config.toml
cond_dim = 256
attention = true
max_steps = 13200
final_lr_fraction = 0
Rows from block 7, named by matrix and row number. Rows with one number belong to one channel. Each number is 50 + 15 x the weight over its row's rms, rounded and kept within 0 to 99. All counts start at 0. After the name is the row's rms in percent of the matrix's.
# convs0: first 3x3 conv (model.enc.2.1.convs.0.weight, 128x128x3x3), inputs 84-90, a 3x3 kernel for each
# convs1: second 3x3 conv (model.enc.2.1.convs.1.weight, 128x128x3x3, transposed), outputs 84-90, a 3x3 kernel for each
convs0.10 111:46 48 67 53 32 51 61 38 64 51 30 27 52 55 37 75 14 60 22 41 35 26 42 11 41 51 31 48 62 41 57 64 42 50 39 29 43 51 46 69 69 61 50 44 42 44 36 47 47 56 67 56 49 61 62 84 80 80 42 79 53 52 71
convs1.10 121:39 42 55 54 28 54 85 69 43 55 49 55 70 92 49 56 78 43 56 51 29 34 62 27 37 67 55 59 55 88 61 30 64 67 55 50 66 55 45 45 39 50 54 71 75 36 24 54 38 31 50 77 77 61 48 54 51 46 22 83 26 30 74
convs0.11 119:45 57 58 62 64 46 73 50 54 67 69 74 59 43 87 68 45 69 44 41 43 31 40 27 34 45 56 53 51 43 35 25 38 45 40 38 54 61 40 57 80 53 46 46 36 55 49 62 55 47 65 68 47 53 56 60 42 67 21 09 53 34 44
convs1.11 145:53 45 38 38 59 55 79 62 55 64 65 29 59 46 28 57 50 43 51 58 36 55 57 56 72 52 31 49 57 59 40 34 59 47 34 42 54 40 24 54 42 35 51 54 45 37 37 32 26 74 56 42 69 47 68 65 49 45 58 43 59 89 68
convs0.12 103:49 43 53 46 44 45 30 53 49 47 55 62 51 41 64 61 40 33 61 58 36 40 61 50 37 54 60 60 57 45 20 48 40 33 42 43 48 42 38 48 51 33 39 43 37 33 58 48 39 60 54 35 51 48 54 38 61 62 43 79 79 73 77
convs1.12 108:49 29 48 66 26 60 60 37 72 68 33 63 60 56 60 26 51 52 60 53 39 38 71 47 43 62 40 50 51 56 44 41 42 49 33 53 39 69 62 46 45 39 48 57 63 51 55 40 45 46 08 31 32 28 43 66 18 49 47 06 43 54 22
convs0.13 088:22 31 37 29 45 47 45 55 80 54 54 64 55 75 67 44 72 83 52 65 27 49 54 30 58 61 34 35 60 40 52 58 66 51 47 50 40 52 66 67 47 64 75 52 57 40 47 46 36 45 48 52 62 43 33 62 44 31 63 67 31 24 56
convs1.13 078:48 49 57 49 61 81 54 68 81 42 44 33 51 52 43 82 73 52 53 64 61 43 36 56 42 33 57 51 46 52 48 36 49 50 58 54 57 40 63 70 69 54 54 42 32 49 37 09 58 70 39 42 47 31 51 63 72 29 43 70 56 64 93
convs0.14 089:32 66 66 39 88 72 39 56 64 61 38 43 34 80 52 33 84 45 46 38 44 36 40 52 70 38 47 54 65 48 45 78 60 32 44 38 32 43 54 49 54 67 34 29 22 37 39 37 34 53 33 42 72 35 73 63 35 50 70 40 37 61 48
convs1.14 068:53 37 34 50 62 59 63 60 75 63 62 62 36 32 49 54 59 41 42 41 56 52 25 44 79 42 76 82 37 57 78 56 65 71 48 28 62 61 66 50 64 10 81 75 30 53 46 36 71 33 54 41 43 43 38 48 42 55 29 21 72 28 51
convs0.15 090:55 31 19 64 63 46 59 68 73 53 40 39 46 25 15 54 57 42 59 58 54 66 33 45 59 41 38 43 64 54 41 44 51 45 36 41 21 21 44 23 10 42 23 19 30 52 62 46 62 52 40 40 30 62 38 45 46 34 53 39 62 47 60
convs1.15 071:58 18 41 58 62 27 61 63 71 68 68 31 49 50 26 85 75 49 46 86 60 44 57 53 57 28 28 35 45 48 41 52 36 33 31 23 63 46 65 69 41 56 61 55 57 71 54 70 58 68 55 56 53 31 64 36 52 49 42 34 68 60 47
convs0.16 090:57 57 72 50 69 71 58 57 64 56 53 66 48 24 60 55 21 44 66 41 27 40 44 43 47 42 61 53 58 42 48 52 40 54 47 65 40 34 46 42 74 77 54 60 54 41 66 56 56 65 33 38 72 39 62 59 33 38 32 41 64 35 64
convs1.16 065:47 76 71 52 41 45 84 60 43 60 59 34 60 69 30 68 84 48 66 65 63 68 33 56 71 53 44 40 40 53 40 48 47 33 28 38 83 59 31 68 43 70 61 54 69 64 53 37 57 38 22 28 39 46 54 55 35 59 47 29 56 62 67
convs0.17 106:36 56 57 20 43 39 53 62 57 62 61 38 66 65 50 53 58 54 43 67 71 55 63 77 60 46 64 76 50 50 68 43 60 61 71 65 68 65 67 50 51 62 35 41 46 58 53 41 59 64 57 26 57 54 49 36 33 43 40 27 76 56 57
convs1.17 099:54 50 38 37 43 42 64 66 76 43 56 62 60 33 33 55 43 56 78 60 54 50 37 35 45 50 60 54 45 55 71 51 36 66 45 55 78 54 07 76 83 50 51 43 57 32 57 65 44 40 65 50 58 80 35 31 53 76 46 42 89 62 70
convs0.18 098:62 54 83 38 15 17 44 46 40 44 53 42 57 54 29 42 13 17 35 20 28 53 43 41 37 46 49 46 55 61 50 55 51 30 43 58 52 53 50 67 55 59 48 63 50 54 62 73 41 38 46 23 24 30 56 50 39 58 48 31 50 56 35
convs1.18 092:69 46 35 70 23 19 67 39 24 69 48 50 76 65 58 85 46 46 47 61 56 34 42 30 57 55 61 47 67 74 61 81 82 37 47 45 42 30 63 39 28 42 34 44 44 43 58 30 47 47 27 25 29 35 35 38 48 43 31 25 75 52 53
convs0.19 101:44 53 53 34 55 45 57 65 43 54 73 50 30 66 36 50 78 34 67 69 68 54 62 43 43 66 56 27 38 55 45 43 49 42 52 44 57 77 64 51 70 62 58 71 81 41 57 57 34 50 53 49 30 54 79 51 63 35 53 92 41 47 51
convs1.19 091:77 58 24 61 33 09 53 40 43 62 71 60 54 62 55 48 25 31 58 45 47 73 57 64 44 48 33 27 58 27 37 36 65 36 52 70 30 20 55 51 20 32 62 28 43 45 43 46 41 50 48 46 54 46 26 50 80 14 44 43 50 54 52
convs0.20 101:58 76 97 42 49 69 50 68 65 28 49 39 31 55 29 03 52 72 59 45 43 58 39 59 77 55 57 38 24 39 55 47 34 37 30 41 34 43 27 49 40 49 60 41 43 34 42 23 37 24 32 37 19 32 56 44 61 55 35 36 59 71 22
convs1.20 095:59 50 33 51 39 52 21 47 73 45 30 38 43 56 74 68 72 78 49 55 46 65 70 49 70 65 36 50 60 75 55 55 43 71 48 34 64 47 57 68 67 39 55 42 56 35 65 75 38 57 89 59 42 56 52 66 67 52 54 61 55 30 53
convs0.21 099:78 87 70 63 76 78 57 59 83 59 49 23 57 53 39 32 29 51 62 58 48 59 56 67 59 53 49 47 38 49 54 59 46 45 49 53 54 53 50 50 67 55 64 70 68 63 60 36 49 41 35 53 52 42 42 38 36 42 30 50 40 29 29
convs1.21 094:41 40 49 49 32 39 59 58 37 63 75 55 55 81 56 50 70 66 50 69 64 10 35 63 23 44 70 49 46 34 25 38 37 43 44 41 72 48 48 73 47 57 61 51 62 41 46 41 42 71 53 38 57 50 61 57 52 60 46 25 52 40 33
convs0.22 114:76 67 53 64 53 74 61 64 63 66 63 71 68 62 85 71 70 72 49 38 39 48 60 33 45 38 37 55 49 67 42 49 51 35 48 59 56 44 51 49 55 45 39 55 47 51 65 67 39 46 59 51 48 67 44 69 76 39 55 80 24 31 49
convs1.22 161:49 54 62 65 36 55 54 23 29 37 47 47 27 00 29 07 13 43 41 39 62 41 35 44 64 57 55 32 61 60 26 81 69 37 52 56 59 60 40 39 68 45 47 66 30 46 61 50 72 45 43 66 31 54 49 47 82 48 51 66 23 31 51
convs0.23 097:51 38 38 25 42 50 45 53 50 66 66 60 37 39 36 52 16 31 41 34 26 40 27 39 52 57 61 54 33 45 40 37 66 39 39 50 54 65 53 41 70 64 38 43 50 48 60 40 47 34 56 36 60 49 49 38 31 69 40 57 63 49 61
convs1.23 087:55 79 85 73 52 33 54 43 30 67 47 68 63 46 49 45 45 37 77 69 64 64 38 44 56 49 54 44 54 59 28 59 57 51 66 68 59 55 21 61 66 45 28 50 36 71 48 70 68 65 39 61 70 17 63 57 36 44 61 35 43 47 39
convs0.24 095:62 52 39 48 43 41 43 54 41 48 35 39 45 48 66 36 61 70 53 45 64 64 44 66 55 56 41 66 40 64 70 48 46 56 43 36 52 69 72 45 60 71 36 77 54 70 38 50 65 49 43 73 51 44 52 41 42 68 49 48 45 54 55
convs1.24 074:52 54 56 37 22 54 53 42 57 46 24 68 52 40 80 63 36 57 49 25 27 59 44 32 67 52 35 52 68 47 56 56 37 40 25 33 49 55 52 31 52 40 37 51 23 39 54 54 61 40 50 63 40 46 38 20 59 54 80 79 58 69 51
convs0.25 114:47 70 48 38 52 67 53 40 57 39 40 62 34 31 84 60 50 70 55 55 56 43 34 46 50 48 36 50 44 49 52 50 46 47 63 51 58 61 42 42 47 34 41 42 34 62 47 30 48 41 36 49 21 38 75 91 66 91 83 99 58 47 87
convs1.25 172:63 54 73 57 44 76 50 45 67 63 29 62 68 32 46 58 64 75 42 63 52 53 55 57 56 61 63 38 46 37 43 67 58 52 43 72 58 68 51 36 67 56 53 55 46 40 64 54 57 48 48 23 23 52 39 46 67 20 39 35 26 45 40
convs0.26 096:54 40 22 65 50 53 77 89 67 66 27 25 52 36 53 55 73 78 50 14 44 49 42 53 51 30 54 62 61 65 64 43 59 55 67 66 71 86 72 67 86 54 61 88 61 54 31 45 59 14 28 71 58 44 41 24 44 70 52 76 37 47 59
convs1.26 089:30 43 30 42 60 23 55 50 50 44 55 72 40 16 94 71 58 62 50 34 40 62 46 38 36 49 39 52 55 59 43 44 40 74 63 38 58 49 51 20 22 17 46 22 25 41 52 61 39 31 69 61 38 62 46 32 49 36 07 44 49 30 46
convs0.27 106:55 56 61 62 54 54 39 48 58 64 92 82 53 51 51 44 39 59 41 39 28 58 55 51 83 79 62 52 48 55 51 64 53 64 51 36 35 50 54 37 47 43 35 28 51 38 36 46 28 41 45 43 45 47 64 43 66 65 40 68 58 59 53
convs1.27 106:41 42 43 41 21 58 44 43 55 46 47 34 49 36 42 60 49 36 54 39 42 52 26 39 65 47 53 49 46 37 58 61 35 65 74 48 50 47 61 65 22 40 63 55 63 49 51 60 45 39 53 61 37 46 63 47 45 65 62 50 48 41 60
convs0.28 092:66 55 24 61 61 39 59 59 45 63 48 34 41 54 32 34 44 47 35 43 35 41 52 54 48 67 53 36 63 56 58 71 56 68 62 47 52 34 42 50 50 66 61 39 48 46 54 47 38 52 56 56 62 47 27 44 45 52 71 43 38 44 52
convs1.28 063:42 41 42 33 33 54 52 40 51 85 52 34 65 34 33 68 53 52 56 46 66 41 42 41 21 26 38 55 69 64 44 41 50 35 15 26 35 57 54 21 32 57 55 51 61 67 65 61 49 76 65 28 43 57 56 49 53 67 65 42 63 70 69
convs0.29 102:33 68 53 54 65 49 38 57 63 44 41 38 44 49 49 47 38 34 84 62 57 47 50 62 41 66 82 54 71 70 39 69 89 48 59 66 70 45 41 50 27 46 55 53 44 46 57 56 49 44 31 38 71 34 30 45 47 57 76 54 26 41 62
convs1.29 093:64 72 45 65 49 53 54 43 73 60 31 36 49 26 36 61 35 36 29 44 52 42 45 46 21 31 35 21 47 25 24 37 56 49 32 39 46 58 55 32 17 21 42 40 43 62 39 34 71 59 35 52 39 58 48 54 47 31 60 47 60 66 38
convs0.30 112:65 66 34 59 67 43 41 39 56 48 43 42 69 58 39 20 23 27 31 40 52 36 33 37 53 48 49 69 69 60 66 50 54 73 46 66 45 47 53 56 47 54 52 49 73 43 41 42 62 44 28 31 45 36 49 64 57 32 39 59 65 32 60
convs1.30 117:71 51 55 61 36 06 29 58 54 56 66 52 39 62 54 47 46 62 49 56 49 58 64 32 41 72 69 51 35 45 75 51 45 72 35 40 56 63 69 18 28 63 41 46 45 45 34 64 87 55 51 67 32 55 53 58 67 54 71 93 27 25 55
convs0.31 083:52 40 52 44 58 33 44 39 70 49 46 24 56 65 15 65 75 44 40 26 58 52 32 64 68 60 48 54 39 56 62 64 66 56 61 58 48 73 54 39 76 31 51 75 47 25 42 37 28 47 31 40 51 47 29 37 74 40 45 52 37 28 55
convs1.31 053:45 72 53 40 51 44 24 50 30 35 09 42 38 14 49 50 40 50 79 23 36 67 50 48 63 67 60 68 56 56 30 31 68 21 37 65 28 74 50 33 57 47 57 64 39 40 59 64 57 52 49 69 62 52 74 65 50 80 73 68 70 47 45
convs0.32 094:30 15 08 72 58 17 63 81 49 21 37 60 41 49 46 44 40 34 58 47 23 53 75 44 52 49 40 46 52 37 58 71 61 45 53 40 48 49 54 40 35 43 42 22 28 59 42 27 64 54 58 57 72 41 55 37 60 25 40 54 31 45 74
convs1.32 077:44 36 59 58 38 62 64 34 88 22 40 14 18 46 43 27 36 57 60 35 54 39 53 57 45 34 63 36 41 52 43 25 41 35 41 29 53 40 80 60 31 62 61 37 54 55 58 63 57 70 68 49 57 42 50 68 42 42 69 71 43 73 59
convs0.33 091:56 61 52 49 51 63 62 60 72 49 64 39 72 44 52 41 44 41 31 29 38 55 52 34 47 57 64 64 41 45 66 45 44 58 39 33 59 69 47 31 63 53 42 47 53 45 36 28 52 42 32 57 43 33 57 52 52 71 66 59 42 57 40
convs1.33 067:50 58 54 82 49 43 42 47 41 49 47 62 52 55 40 64 67 53 77 66 52 73 70 39 73 45 30 56 55 67 54 46 42 56 47 47 65 58 52 53 23 53 50 41 53 44 43 48 45 39 43 36 32 72 37 17 23 32 26 19 39 49 61
convs0.34 101:48 45 43 57 33 34 75 46 25 37 52 37 44 50 46 38 39 45 59 59 49 56 65 50 53 72 64 38 43 22 41 55 35 40 48 27 61 72 67 57 61 58 61 50 52 53 72 68 53 59 61 69 58 49 52 28 23 59 24 19 49 29 16
convs1.34 105:52 40 40 62 37 31 68 55 45 11 05 20 10 08 28 10 20 37 38 28 36 29 24 39 19 09 25 61 61 41 58 69 48 54 42 55 62 67 58 73 70 51 70 56 35 56 42 37 67 48 47 44 38 57 47 49 42 35 37 38 60 62 41
convs0.35 115:40 43 46 35 49 60 37 58 56 78 67 67 70 66 77 67 63 50 46 38 66 47 46 56 45 50 43 53 62 65 58 54 56 57 50 52 31 32 24 49 49 35 60 54 54 37 31 23 39 44 36 35 42 49 72 57 75 62 39 80 44 54 66
convs1.35 130:38 67 75 23 42 50 55 53 31 44 54 74 40 30 75 60 58 72 57 51 42 60 44 68 73 77 66 30 52 44 34 32 14 54 50 48 67 64 59 71 85 71 70 76 64 54 85 65 60 70 67 56 64 76 37 55 51 50 52 45 57 63 60
convs0.36 078:46 34 57 53 61 47 47 57 42 50 37 52 20 51 56 24 37 69 56 43 54 68 47 55 59 43 42 44 55 47 50 30 58 48 52 40 67 54 57 38 44 42 37 47 57 32 47 62 49 78 63 42 48 53 67 48 38 39 53 55 74 54 49
convs1.36 060:48 56 70 31 37 65 55 51 54 41 45 23 69 65 43 89 90 58 42 58 51 32 51 44 29 46 35 58 56 34 72 46 44 52 52 63 33 08 43 49 52 64 29 12 49 60 44 35 38 25 30 50 46 43 49 60 50 49 51 45 65 55 55
convs0.37 096:61 38 49 66 24 49 30 21 33 49 29 29 30 07 34 39 37 41 39 61 37 40 57 61 44 51 49 35 41 36 42 30 39 55 24 30 48 70 63 53 48 58 54 59 66 58 58 53 36 34 21 65 64 38 44 40 39 77 63 56 38 46 29
convs1.37 080:48 70 69 60 57 26 40 32 44 74 55 47 45 37 60 72 69 47 43 78 78 52 63 52 57 48 54 25 51 50 35 64 76 25 53 57 43 36 55 40 24 30 38 57 65 60 80 55 61 84 52 53 59 42 46 59 70 53 31 60 49 46 59
convs0.38 090:42 49 60 33 48 30 14 35 28 29 30 49 33 42 54 45 52 53 56 58 37 53 60 52 53 55 34 57 46 66 39 27 52 52 55 60 55 36 49 59 53 57 55 57 74 51 50 47 34 42 54 44 61 58 37 11 45 60 38 18 58 38 47
convs1.38 068:45 37 37 24 35 49 32 51 77 40 47 58 21 58 46 28 40 22 89 84 56 47 40 51 42 47 51 54 49 54 62 48 27 35 55 36 46 49 49 52 40 47 55 55 67 40 54 79 36 20 85 47 52 70 42 64 72 60 54 58 56 75 56
convs0.39 095:26 23 41 58 47 28 47 57 52 72 68 66 73 50 32 33 35 32 42 26 58 55 41 68 45 44 68 55 32 37 54 47 43 62 56 57 40 49 45 50 70 52 48 59 49 37 38 38 48 37 22 57 43 39 44 35 40 35 28 21 43 75 51
convs1.39 074:50 49 39 41 39 37 62 49 65 26 09 02 15 05 15 29 23 22 29 26 37 47 38 18 40 32 32 65 42 62 61 29 56 63 47 57 44 44 46 61 17 42 72 60 60 44 47 65 44 27 52 36 31 40 24 35 53 78 60 60 64 59 67
convs0.40 088:49 52 40 64 62 67 48 46 49 50 44 40 51 36 46 73 70 64 59 53 58 50 44 59 35 23 21 55 40 67 42 34 52 45 56 69 60 51 68 56 44 65 73 40 49 41 52 38 39 37 39 71 64 48 24 23 72 64 78 42 46 50 31
convs1.40 078:40 45 26 64 77 00 53 58 36 40 66 47 27 59 43 55 46 64 41 41 59 46 70 78 43 43 54 68 61 66 55 47 67 64 45 48 51 46 47 28 37 26 56 44 64 45 37 36 45 54 65 52 66 41 56 47 55 57 67 55 56 62 65
convs0.41 103:58 24 57 62 59 64 46 76 66 50 57 61 61 76 53 74 58 39 47 56 49 17 42 55 29 26 60 52 42 52 55 51 31 46 36 52 38 47 55 36 66 55 44 45 56 61 31 15 30 44 66 70 49 71 56 44 51 75 88 57 50 76 63
convs1.41 098:39 38 34 41 47 59 69 40 70 54 25 05 59 54 07 59 47 12 49 11 29 40 69 63 48 73 60 61 56 63 55 65 60 54 49 45 61 53 68 58 36 43 55 54 82 34 40 57 60 69 22 48 57 32 50 66 37 55 44 32 54 54 55
convs0.42 105:52 48 81 48 52 50 25 51 50 45 65 57 34 33 58 40 28 69 54 78 57 46 66 51 39 34 34 64 64 49 47 41 54 44 33 39 52 50 44 32 38 33 45 47 64 64 99 95 50 76 73 60 68 74 71 70 58 55 47 67 44 42 57
convs1.42 101:72 84 78 46 42 62 34 24 33 53 66 62 60 60 62 48 70 53 59 51 56 54 46 56 57 41 58 64 61 63 49 63 62 35 48 22 95 72 70 66 15 35 63 21 34 32 69 50 62 62 59 53 60 53 39 54 52 63 66 65 45 52 56
convs0.43 108:32 56 58 26 67 56 35 55 47 32 40 43 28 50 49 17 20 36 51 59 45 68 61 53 58 61 56 29 38 33 45 34 37 57 45 38 49 32 28 56 44 32 51 48 30 42 57 52 56 67 55 56 55 56 22 39 56 25 36 67 43 44 49
convs1.43 116:55 62 62 57 65 55 56 47 47 71 57 60 50 49 59 44 30 56 62 55 55 61 66 44 58 57 43 47 40 52 48 63 48 30 42 53 37 47 59 45 64 50 65 68 51 46 43 33 49 67 38 18 61 42 55 65 38 40 64 41 61 72 67
convs0.44 107:51 39 58 43 54 82 37 44 57 62 58 63 41 42 51 40 36 46 65 72 82 66 48 65 56 52 45 53 54 46 55 38 25 45 42 38 66 76 80 61 58 70 36 59 62 53 25 40 55 45 40 55 70 74 25 53 70 33 38 61 60 53 40
convs1.44 122:44 66 58 31 63 53 33 46 37 54 56 68 45 31 66 56 50 65 49 42 41 54 50 36 55 60 44 47 53 36 56 81 68 47 56 53 34 31 36 29 50 39 15 28 27 25 62 53 29 58 31 50 44 54 22 17 30 41 29 43 31 29 62
convs0.45 108:49 43 64 11 18 47 45 36 51 42 60 68 59 26 74 47 43 44 64 51 48 53 51 60 67 67 59 48 46 57 46 36 41 41 62 68 39 41 43 47 44 60 47 43 63 67 56 59 37 33 40 37 35 37 57 69 61 48 41 84 74 39 63
convs1.45 106:57 45 52 38 30 43 56 43 58 37 55 35 37 35 48 38 42 57 61 56 69 62 48 65 67 75 51 31 33 30 41 53 45 34 49 52 59 39 59 29 32 43 42 35 33 68 51 49 84 37 64 79 36 55 31 22 41 48 35 23 37 41 27
convs0.46 089:43 44 52 48 31 60 65 49 27 71 68 44 77 63 38 74 67 50 32 40 42 45 68 71 46 37 42 39 57 48 57 42 68 54 42 76 40 57 57 21 39 36 20 24 27 54 60 29 76 69 31 48 70 45 56 50 68 43 39 74 65 42 52
convs1.46 066:57 65 33 26 44 30 82 55 58 54 70 62 90 55 49 53 45 57 58 35 40 73 36 28 45 38 54 47 51 44 19 51 84 61 48 73 45 47 63 63 60 59 70 64 63 64 47 34 82 60 46 62 46 61 45 35 37 42 49 37 49 63 35
convs0.47 107:34 59 74 38 39 47 49 40 41 36 35 85 37 55 72 42 73 48 43 32 43 33 37 45 30 40 31 48 51 59 35 58 48 39 64 55 37 37 41 42 60 61 64 64 54 48 34 27 48 21 28 42 38 23 27 35 63 19 37 57 30 39 43
convs1.47 126:57 56 58 56 51 58 49 62 74 47 58 68 47 48 53 46 32 39 59 48 46 25 28 60 51 59 55 63 50 38 59 70 63 52 57 63 33 25 25 38 78 56 78 69 50 39 69 50 77 89 41 78 71 57 44 46 54 48 53 46 34 48 28
convs0.48 096:67 51 64 86 26 30 65 39 21 73 73 53 90 52 55 72 45 56 33 37 43 40 24 53 45 50 52 59 55 37 55 52 48 69 63 68 25 26 22 36 22 30 58 56 54 55 63 46 53 62 38 64 64 43 99 65 76 80 38 56 45 68 75
convs1.48 083:70 66 42 50 48 20 36 55 70 70 57 64 55 26 48 64 25 44 42 57 39 37 58 52 54 45 27 29 34 60 60 53 38 40 36 35 45 31 50 56 42 72 54 48 66 71 59 85 66 30 51 58 48 42 41 39 56 40 44 36 80 51 01
convs0.49 109:66 41 60 85 45 61 61 44 38 50 42 33 65 46 36 50 55 58 62 59 59 69 60 49 64 58 52 64 56 61 59 52 45 62 52 52 31 23 45 35 19 50 46 32 51 37 51 40 54 56 32 66 75 36 57 54 69 42 45 42 52 25 17
convs1.49 121:31 36 52 43 28 38 31 43 63 22 21 63 18 11 61 47 37 71 66 54 44 74 60 50 47 44 28 69 73 56 55 49 42 39 36 38 38 37 40 48 53 46 54 41 47 45 36 76 52 27 59 73 64 69 59 43 66 84 49 41 61 35 38
convs0.50 102:37 49 46 47 57 65 47 52 67 42 69 66 38 35 49 35 39 59 58 41 58 48 29 45 55 52 54 69 59 45 39 42 50 45 63 66 45 52 62 68 52 52 45 56 50 60 32 49 57 44 69 63 66 69 44 43 47 21 41 56 76 45 68
convs1.50 099:66 59 78 33 31 63 41 65 69 53 33 65 53 33 62 41 26 44 52 45 63 54 28 39 33 58 22 50 52 47 68 74 76 53 82 88 44 38 32 55 55 54 64 34 50 41 55 82 47 26 70 38 63 40 46 56 62 72 69 68 40 50 45
convs0.51 115:58 62 59 55 64 54 43 49 65 47 43 50 34 50 33 33 49 66 62 58 46 56 63 39 54 74 41 53 42 46 51 53 47 50 56 60 38 42 44 46 58 57 46 60 58 41 43 57 33 28 48 54 40 54 43 62 35 60 71 21 50 67 51
convs1.51 165:45 39 35 46 50 43 64 75 27 36 58 45 32 56 49 70 52 40 75 63 45 43 61 62 40 31 66 41 39 59 48 43 47 29 54 32 60 63 54 48 49 38 43 37 66 83 39 61 71 46 49 40 56 28 55 46 37 43 58 50 47 48 50
convs0.52 098:50 53 50 43 33 51 43 45 46 45 54 43 65 29 32 79 45 34 39 57 75 42 56 56 50 52 70 36 27 22 40 27 26 48 29 26 68 55 53 65 60 59 64 50 53 71 53 35 66 44 52 82 46 47 41 56 37 57 52 34 17 27 59
convs1.52 078:24 79 35 27 60 70 37 27 58 31 53 71 34 52 54 39 57 39 35 56 35 18 79 77 59 60 51 57 53 62 81 60 58 48 73 63 41 42 55 38 27 47 55 56 44 44 45 45 53 50 54 73 44 44 51 60 84 40 58 69 79 72 36
convs0.53 121:45 51 60 60 44 41 54 57 69 71 67 56 63 68 41 72 54 64 65 58 54 57 77 63 46 53 72 54 58 42 38 55 61 30 38 42 37 34 28 35 46 38 45 16 15 53 56 65 69 37 66 66 52 51 58 54 50 43 19 48 53 54 51
convs1.53 169:32 40 50 38 26 53 54 58 42 76 44 74 66 60 62 47 60 55 46 61 36 64 58 24 53 43 36 41 50 60 35 52 40 41 55 41 72 74 54 62 67 42 62 65 59 61 65 37 61 28 74 69 50 75 45 40 41 38 26 51 24 45 50
convs0.54 100:52 47 28 63 56 37 59 42 47 49 72 48 23 57 38 12 27 31 25 38 44 52 49 24 39 58 37 62 47 52 53 45 42 44 58 54 52 52 28 58 58 61 52 57 67 35 48 63 40 37 73 52 56 70 10 39 26 44 53 21 62 55 10
convs1.54 090:40 39 42 31 24 47 46 43 50 46 37 57 51 52 56 50 72 51 42 33 41 54 45 46 56 42 45 23 44 67 35 35 55 37 29 40 62 76 78 75 45 41 87 60 62 71 61 83 37 46 81 25 07 48 85 50 30 91 66 57 93 59 74
convs0.55 105:65 38 42 50 49 33 34 56 40 73 35 30 44 39 49 38 85 57 41 33 42 53 30 29 78 71 40 70 53 60 47 49 72 48 69 65 43 51 63 52 47 57 50 53 74 21 46 69 43 69 58 56 58 73 78 49 62 68 67 65 41 59 47
convs1.55 092:41 51 54 61 55 61 49 47 77 55 39 27 40 14 32 69 55 77 47 47 14 47 43 59 40 41 50 39 71 52 52 57 57 44 41 53 45 45 48 64 66 39 62 88 28 52 26 22 36 48 32 38 43 50 45 48 47 52 38 34 52 54 48
convs0.56 095:46 67 78 69 69 48 69 81 53 38 46 29 56 65 43 49 44 59 64 50 38 50 55 60 52 41 53 71 41 47 53 46 39 37 50 35 68 55 45 54 31 47 53 33 52 55 49 51 55 51 44 62 47 50 68 70 84 61 51 60 31 47 67
convs1.56 082:77 64 54 48 17 56 19 40 76 35 50 54 32 42 43 35 53 51 65 28 41 53 35 26 65 71 90 61 43 73 30 49 52 41 35 65 30 47 56 49 52 48 34 35 46 55 39 52 43 28 37 40 55 56 37 36 47 60 73 67 28 29 51
convs0.57 103:39 50 53 68 68 57 43 42 62 53 48 38 41 54 56 54 59 61 64 70 45 48 65 13 38 43 35 52 46 43 61 64 65 42 64 59 36 53 65 40 41 35 54 58 37 43 21 36 42 44 40 54 40 66 74 60 76 68 37 53 61 42 59
convs1.57 095:70 34 61 53 34 53 74 41 34 52 50 59 33 45 48 50 68 41 54 42 41 44 35 40 56 53 39 55 71 51 62 59 36 57 66 51 49 48 63 52 61 59 54 56 57 46 39 48 53 38 22 54 52 24 58 36 39 71 37 20 55 45 28
convs0.58 111:41 34 20 55 42 16 68 48 35 54 43 56 44 41 60 46 43 41 58 43 74 32 40 99 47 50 80 45 42 56 53 53 60 70 63 55 54 48 49 39 46 61 37 49 55 46 38 71 33 21 63 44 26 47 58 55 12 86 78 30 99 76 32
convs1.58 118:54 50 46 34 45 38 22 42 59 67 64 51 71 72 54 68 71 51 46 65 50 52 50 34 41 66 41 49 22 14 67 37 51 62 42 58 37 40 51 57 56 43 42 55 59 82 44 24 40 35 54 39 34 39 57 24 08 40 21 02 42 36 10
convs0.59 085:47 66 63 63 63 69 31 41 61 53 56 33 66 81 45 51 63 42 43 64 53 35 55 46 42 59 51 33 53 34 46 44 37 53 46 34 60 40 38 53 60 43 62 67 48 44 59 62 47 60 64 43 28 52 48 55 38 34 66 62 13 38 41
convs1.59 059:40 47 27 26 62 58 33 34 50 64 49 42 71 73 50 52 74 61 59 51 46 63 77 44 23 42 39 63 64 67 42 62 51 70 62 49 56 39 27 42 23 28 44 43 37 34 57 43 52 71 45 50 53 30 42 55 68 44 48 68 65 60 42
convs0.60 085:53 44 48 45 65 68 44 43 47 50 20 67 54 38 39 64 51 49 87 49 46 58 51 64 42 42 54 47 55 43 65 50 59 64 54 56 58 50 33 56 56 52 52 40 38 18 52 54 30 63 56 36 36 48 61 53 81 55 65 87 41 60 84
convs1.60 057:36 56 38 68 53 53 51 59 55 65 32 25 69 38 27 50 55 56 38 69 30 43 77 64 36 49 33 50 59 61 44 54 43 56 44 36 36 15 48 35 46 56 30 54 51 86 85 35 60 76 35 65 63 51 31 33 43 42 56 36 48 50 17
convs0.61 092:63 70 34 69 40 31 58 45 26 49 37 40 42 35 27 48 41 42 53 82 57 55 60 52 48 52 45 60 43 38 48 56 44 51 50 43 66 76 53 68 55 56 76 60 62 36 57 60 49 67 54 40 49 40 32 44 32 26 33 31 32 53 29
convs1.61 085:34 63 46 40 53 50 39 48 49 49 40 33 61 50 42 47 34 45 60 64 39 37 59 60 30 60 70 54 58 60 42 37 38 62 33 50 49 67 55 33 46 61 42 48 61 62 62 59 55 66 49 29 63 55 68 56 49 67 56 39 64 53 37
convs0.62 099:71 59 37 74 48 38 76 42 61 38 47 34 60 61 76 62 56 39 41 35 42 40 41 45 55 24 38 38 46 25 59 57 55 59 64 54 46 58 53 38 63 62 44 75 70 29 30 59 31 45 49 45 44 66 74 52 46 43 35 37 60 39 49
convs1.62 087:42 55 49 41 49 55 45 14 22 69 61 73 83 43 59 45 62 88 62 45 24 81 53 42 91 54 51 42 41 37 25 34 46 50 25 65 52 22 49 33 47 53 43 49 59 45 77 28 42 52 58 52 71 53 44 61 37 52 65 34 22 27 44